config = dict(
    train_examples=15625,
    n_mels=64,
    activation='celu',
    weight_standardization=True,
    depths=[16],
    beta2=0.999,
    eps=1e-08,
    max_precond_dim=1024,
    batch_size=64,
)
Rows from block 5 of a small multi-label audio tagger, named by matrix and row number. Each number is 500 + 40 x the weight over its row's rms, rounded and kept within 0 to 999. All counts start at 0. Numbers have three digits each.
After each channel's rows are labels from the 100 clips, of 14976, where the channel reaches its highest value: "top examples" is what is common among them. Only what is clearly more common there than usual is listed. The data: read English sentences (LibriTTS-R).
# c30: last pointwise conv (model.blocks.5.c3.0.weight, 384x384x1, standardized in use), inputs 0-95

c30.193:528417565488450555508513468530511578522500524512500541512537472458507456467541480514453509532505502422514505513529550469528506468538516519490490580480422530537474443518529521502485536476478503438455504451437488584473438458449471479521502491557581518474561488428515468458504510499470533556
top examples: the word "time"

c30.305:473480496509443503547499557527450456475537515552480481574484541492461512527517497539518496514537436502509450529550514461495412468472525465529514518483469509473485619522508579598492468508493508456475519509527490530551568513522453457569503578470454451488587542521470533541463508519473544434
top examples: the word "on"

c30.197:498482502549575435514570524502491466458573456521476500463451528499490456482483545482522505482583477503442480493533500439531517554465555515571477509486455536531497502496480458543450425403545521532515459445512506465494474465470519483498516532542497480489506559542528474471499483533493538426
top examples: the word "him"; the word "to"

c30.179:434478511490542485500492452517448493517464468466498500519521582530495506480497506537448471500532490469500487515454530490499493443534521483562495539512475502482493513513519579572463504537593522519487531576486503513470523512479449551540512540467527495503507557471500470536500550506500576458
top examples: the word "on"

c30.36:556540540556513478477526459544476514521501487503473418504437492487476480456535461535521515483548448476458490470504462491511508541501541559559429586480425447573555424546546573486476552529471449474470500498482514508545508497478534464543536509524469467452509566520603470421523516519469499510
top examples: the word "him"; the word "from"

c30.218:563491501480545480471527527508508490438461527464499555453576472477496459512498469449497458488536450511459453481527509514468512452476487530550543478478490576491569470410538507543478461492516450460588555445450504476501444471498444500553523430505514502496497547480493484555491441493556407483
top examples: the word "in"; the word "his"

c30.94:462604515449523420462508490458595461545524572519485535456480482552467514485465490461537509538535496528533487523391456596527513508541539505533514513489466510513526539481543513474476563465500498486493518503519495477469491579464550481592499476495502495485484514497458510444543450470546575552
top examples: the word "a"

c30.275:511460469474522495514477462487546501491479461482459430443485539496488493502472547453516484496500455436527521447538471501468532475508518570524510560503504496530470459506564516521544487521512503522563528500465455439466519483517547536485519618537544467461474528531568459502480464547489512440
top examples: the word "i"; the word "see"; the word "you"

c30.319:509487549456563503472575512515568483519522494515556524494485463502466530446463547499436484541533553528459540483532602495525529446476516461492467487452516491470494494454491496592459455510534489476461489482572498510499569470493496468555498517492494469426494469517448512481465476450476499524
top examples: the word "his"

c30.285:469510451520538491529507524471483457484445473481481504469541552481527495514469640482496536520465482481450448485481458501480477549468501533487474458421512501466489492493451451466529532509531482476536530486588511450419535464494474551548510473381459499499512485643466468522562460475638479495
top examples: the word "say"

c30.137:527516473521520531440451475455504485519465537453495479514458444521502469472435526436472464460441468602448426462487493514464566548534421569517578518508440534469458531504530465473546600503522510451522438495491425519520502523491506493571551504475491462448482540489482429450452505551579554515
top examples: the word "in"

c30.76:460460515506470541495514548457470562400529456438557470609439513522474496588514557445451489558440473499521513518520502508487537576552525556546521435523418479531510509498508561479558525487521537519469534465514561548538489510484497478481485471486520479465497485403488478519495517469556453551
top examples: the word "was"; the word "very"; the word "she"

c30.75:520510510470498573452474523544569526501460459523475486555475549516511485490511461457553485465513472510507469451493443505475582490561508438447487447494505486463498527517459542485452470474514487511456509455557526462478511515546530574526441502427514517527524437476554496530534408547543445503
top examples: the word "the"

c30.360:486500500451531576488478447504549521500522493499478529468578586507488520455519506499435526454559522529533538554402537514480531494522502554409498534461530553428485443520524542532483550519468512463466471477480489465485494511477481535524515478494537476551448507447488547479457403511467509523
top examples: the word "time"

c30.200:510466491558544482494498488519550491510466492517523490458485523539542480504472576480479475459506485568433508528446475521484466560469491493493465486513478474485527564491510488575514427498536511475519568517547524492500481453471445466536546643495449414470530504559463512502484556459505463516
top examples: the word "him"; the word "himself"

c30.66:494501496532577578488496519486526548452440531521478520480505463562464542454458547537446485512496465520498495529525507491448580536502462505490484433520523573497564540474539523541562393446455508491572520495582476446457524477526519577527509493484494479447487556576462514527505521492481470507
top examples: the word "him"

c30.141:530553445501582502517519503542563496468486486529510542500457533499499529504487531492458461525544432465443486520515497382571521552545430528546510514516495434543484475540486477566481463519509498540465476483494545476563424497522518489454497436450545441514473533481477481595477504521535484535
top examples: the word "on"

c30.175:444507473433513556466466452594539515478540496456500492509480568528503479537523545550522463429475460545465564553467481507542531441543431544483472528492436544468519588545497454528510463492464500416539501532501547460508465523484412532522508473441537497418435499502500489529473468475531508519
top examples: the word "i"; the word "am"; the word "said"

c30.280:493537505531520546542545486474476477495452508523553528465494481505541584510541512472452495487516509495500578485526523495466563474532491503446489467588495490460478524599490488505492532471547475475555546492470511502520529455476432472444522544494502426465562468501455490482493394508483486484
top examples: the word "is"

c30.211:507531513568511499458509533488462519514513440518559493459518468530435495522527504494454478529487503460487493483514546517459481515505501562519483495464420475488487472509474459513523587512481492486552433499530477492447575493474567464438506544464447509517505439516502546562512559509535507556
top examples: the word "his"

c30.273:528503527506527525564488456495530506480564481504516480598531497450446506455549506556483483526544510497572546422491554565530534482587513552546503504482447464470481477563493507596498511505481516495522422441519512562480474572443471464538544513510541524460518476461490479437520486493424456496
top examples: the word "did"; the word "not"

c30.78:491510490533532520506513562398424487500508471450521513463471510577510455541487528517510509451514478476541478498523476521510474548544506501503470504504503565456451504511468463526475508521487480482491536548507474564463487450544429574458567540533529518367515532427574532596425484465484519524
top examples: the word "had"; the word "been"; the word "not"

c30.21:477485492524506492520504490559559527480500495469474496556552549505499494506492506555495514455512439558560476444485484551514535520566419460422445498555486449500489462531522473468515519523492506540487501518521460501485485442473418497427560556457515499460514485503463507418490541521397486518
top examples: the word "was"

c30.224:512509511482568475511534506433517496512460531454523510471490505500492551548553503480478542485531496558580477503499517512536507487535523471460472446471510432474493530578516440473429508491491580491473507545516492524422466495564493470488488505482537489484469593494528463490487508596478474463
top examples: the word "him"

c30.282:481505528520524591529447497460577514467494490457444461509552514489428499456526489529451558505474517522441534478551437532560513456476524475487512514498548514487511598468498537566511451419565477480529529546444547454545450498525514482464502527499453530420534446472525498574483510468491523450
top examples: the word "on"

c30.171:447451483524510543485501519460532493459459523449485525569491467487524509475462451482521484586497565532464479478464504449451464459427540505457500458523438518558571479427566490459517474473519543533531551514547538476545489441566525538488545472488437529481475540502521475528497512565528429471
top examples: the word "the"; the word "in"

c30.297:543567482492557493529457570481573504489489426489479486490553526590508503514475424477472478456618421470471452583492522528491452458419398462519461466549531511523494562512447493464492591546511408473467482530472501520474578559457533520449521511494544557443457526491498490499502529540587500457
top examples: the word "him"

c30.332:419433481527525422456432415457537478517452503483526594496447487499501508557440551513511545467521535566467542490564473576566458602511503500504497536495452485486560479486468480506541439469539533499551427506488513479511461445515536440570522454479486491507532490526460522488464468555458479494
top examples: the word "a"

c30.206:477553505465496522537483530499526474513408451491548547499510427538493536482570518515476525498500462508420555551484546516488471519482481456449555489515504512470473493566502465468503502494460455532551482504533542550420506454517510505475492468440429541499517590527493497572550496519517466516
top examples: the word "the"

c30.351:542527482525502446495548494531555573473498509495469495450460490534459473570481510488501488497465477511480528466487487574539533558521444479528495465482464549410466519499433491533433605489494530466477452489540474499526471509456494521485508445518534517500500494493420484569532486529505471463
top examples: the word "him"

c30.49:554520480486508499467527457559494527460437442516492466525486468387538464539580525436551527507539460525497538532508533556550440477428561503524454455555537510469482547522463541509482474511515482501460568480522560542579503560469499416587464468491497437568504524504596489448486508425528549461
top examples: the word "his"

c30.301:463511458555429510486579532485488516516494443532470480471485489508550537545583500448519527487510403526550450490466547467460546455596463530491487570404458449516556433502515492475442537511479527517499523497518534476526485508517444494499473444533534495447522476581440503536469508510566585540
top examples: the word "is"

c30.70:531475515465554463554472435548493534538522512555473457517474525459535467447527507489498474451472509525545485464518471483440464450554570472535513512532500500576456476557622425535403445525533441495499472437498499479490429463466461440522529512539502519438530505497513487497494517466489510509
top examples: the word "found"

c30.147:505529480480503541483520502476534466568550494530521495466486521499493515500463469499540504470539526637442515477554476486453558521588489532478420482478479490548510433420526475540478488486514502447526444470484500500537426491531571506485520548458525457474566537516558487474464545524522476496
top examples: the word "had"; the word "thought"

c30.162:429486460556531524461468539543558477480468544472491486454480498499470494457525550534530522507433599526501492546553500470497446461542498483510497460541538488478459528437525483537475440518432500454508470503517450424506484596506527406406496483540463512530464554561596549525519479435473455557
top examples: the word "had"; the word "been"

c30.19:504501467398582486479530501470479489504547462478489544488555466483456487492455482448505525528461472520518497482565498526454544474502440499431543477535550526515516564500528512516477535455477453514487439531481497494469515476521431567522466522463500449544457497477508454512442489490475477467
top examples: the word "in"; the word "been"; the word "have"

c30.252:550530530519513518514494476539436487508412396505469448499548470511444529429537543461507465541541480467546483506526532413517544473447465499522535465471485401550517474459477492530458503495542556508522490466553623574597587484504534530492519440564482469491494494540524479540528442548454507476
top examples: the word "on"

c30.350:464466525474508474512449422487471467526477540546456492500487483410495501564453514475603564471487501477508513407453521510532454509524529491492541582481480457465506523516445487462574511388446558528523521470421498480464475521578489530453613524449467512530481481476533463508463443527462518555
top examples: the word "in"

c30.328:422421433529493516429496480493478515549502534548464483516451477541436503561431438505475484502501540513517538440495438511447484509441474532511514393482430464517466485539469545482452436492484473528510422479490554482526514486489578490520482503515518548481499529538489508507537481540492526505
top examples: the word "a"; the word "with"

c30.286:474510469533510518486495470456469477558501535569424484474480518474469499563550505531548518521411566525448459480473509577475480476451525538476630538469424541479500398486518522543454549463538496506539479549545511475486485474494504550507514468525433486469571491457470536564474553520500485493
top examples: the word "on"

c30.174:516515525507504540424477551453520492518438500502513484509522578428456497512536459507485490478525509527577471437494443550486517480606529511462542463533468535497524461483516545463528524472479528520520470516583514521500515450468441463534511450517474551468496444449467513542466493570467583476
top examples: the word "it"; the word "was"

c30.322:508495510550511460405464452494513482496496489558529488495465439472457473572454492462598537448503520474522591513495504561459448577482484466548533506517467492534517468509433489445525507489535590417450470493502530461498407484494566440556473555538524477529479491470484504451429479548479560516
top examples: the word "a"

c30.238:483496471472512478521497509407488505530481467444477565441489545480490509426476472510518499495490482503505547517470394497504515555549539564429471460455526506534522538503488481434532509471566542466485492499493492470502451502378520543448492527501502521512545516486486489561444513498457511476
top examples: the word "in"; the word "him"

c30.152:505456477535406531411600467488459549505441562447438536485581446422509492483467518545478570556533494523480478498541531559574515486430497530526541529473497520567463492469475412521547482483404475483485540495444499530508518458454473395534550496528450522470546465533477439558510478466472546423
top examples: the word "i"; the word "don't"; the word "said"

c30.100:505444519507460464461583525461520524511528469507501509460550523539558503463498498491534538457510473509503517471451471504483579502526492497489541573424482522503469499527527447497553460473494491572445477506495489482497418539543467461478443520526500517575444518483537590477421450456555527481
top examples: the word "i"; text has "you"; the word "know"; the word "don't"

c30.16:468555488554476498593546524545491508446497511481481542543602479508529445474462537485497543545481490463487503500468547478532492490554452479526487468490533481491552503480529519567511495515457450442447528490482454447458549523558501477516515459524459470506453550548492450495530479503594536537
top examples: the word "say"; the word "said"

c30.73:537525502477512521494524444536475500487487501514464473505529516531497466518493527486512431541502475473556534518516438571479548540558486560456496501518453493473468504494529528565428523462477523510493519495485411421460519496473600552532521529519416459533490473481484488457499457526403602463
top examples: the word "in"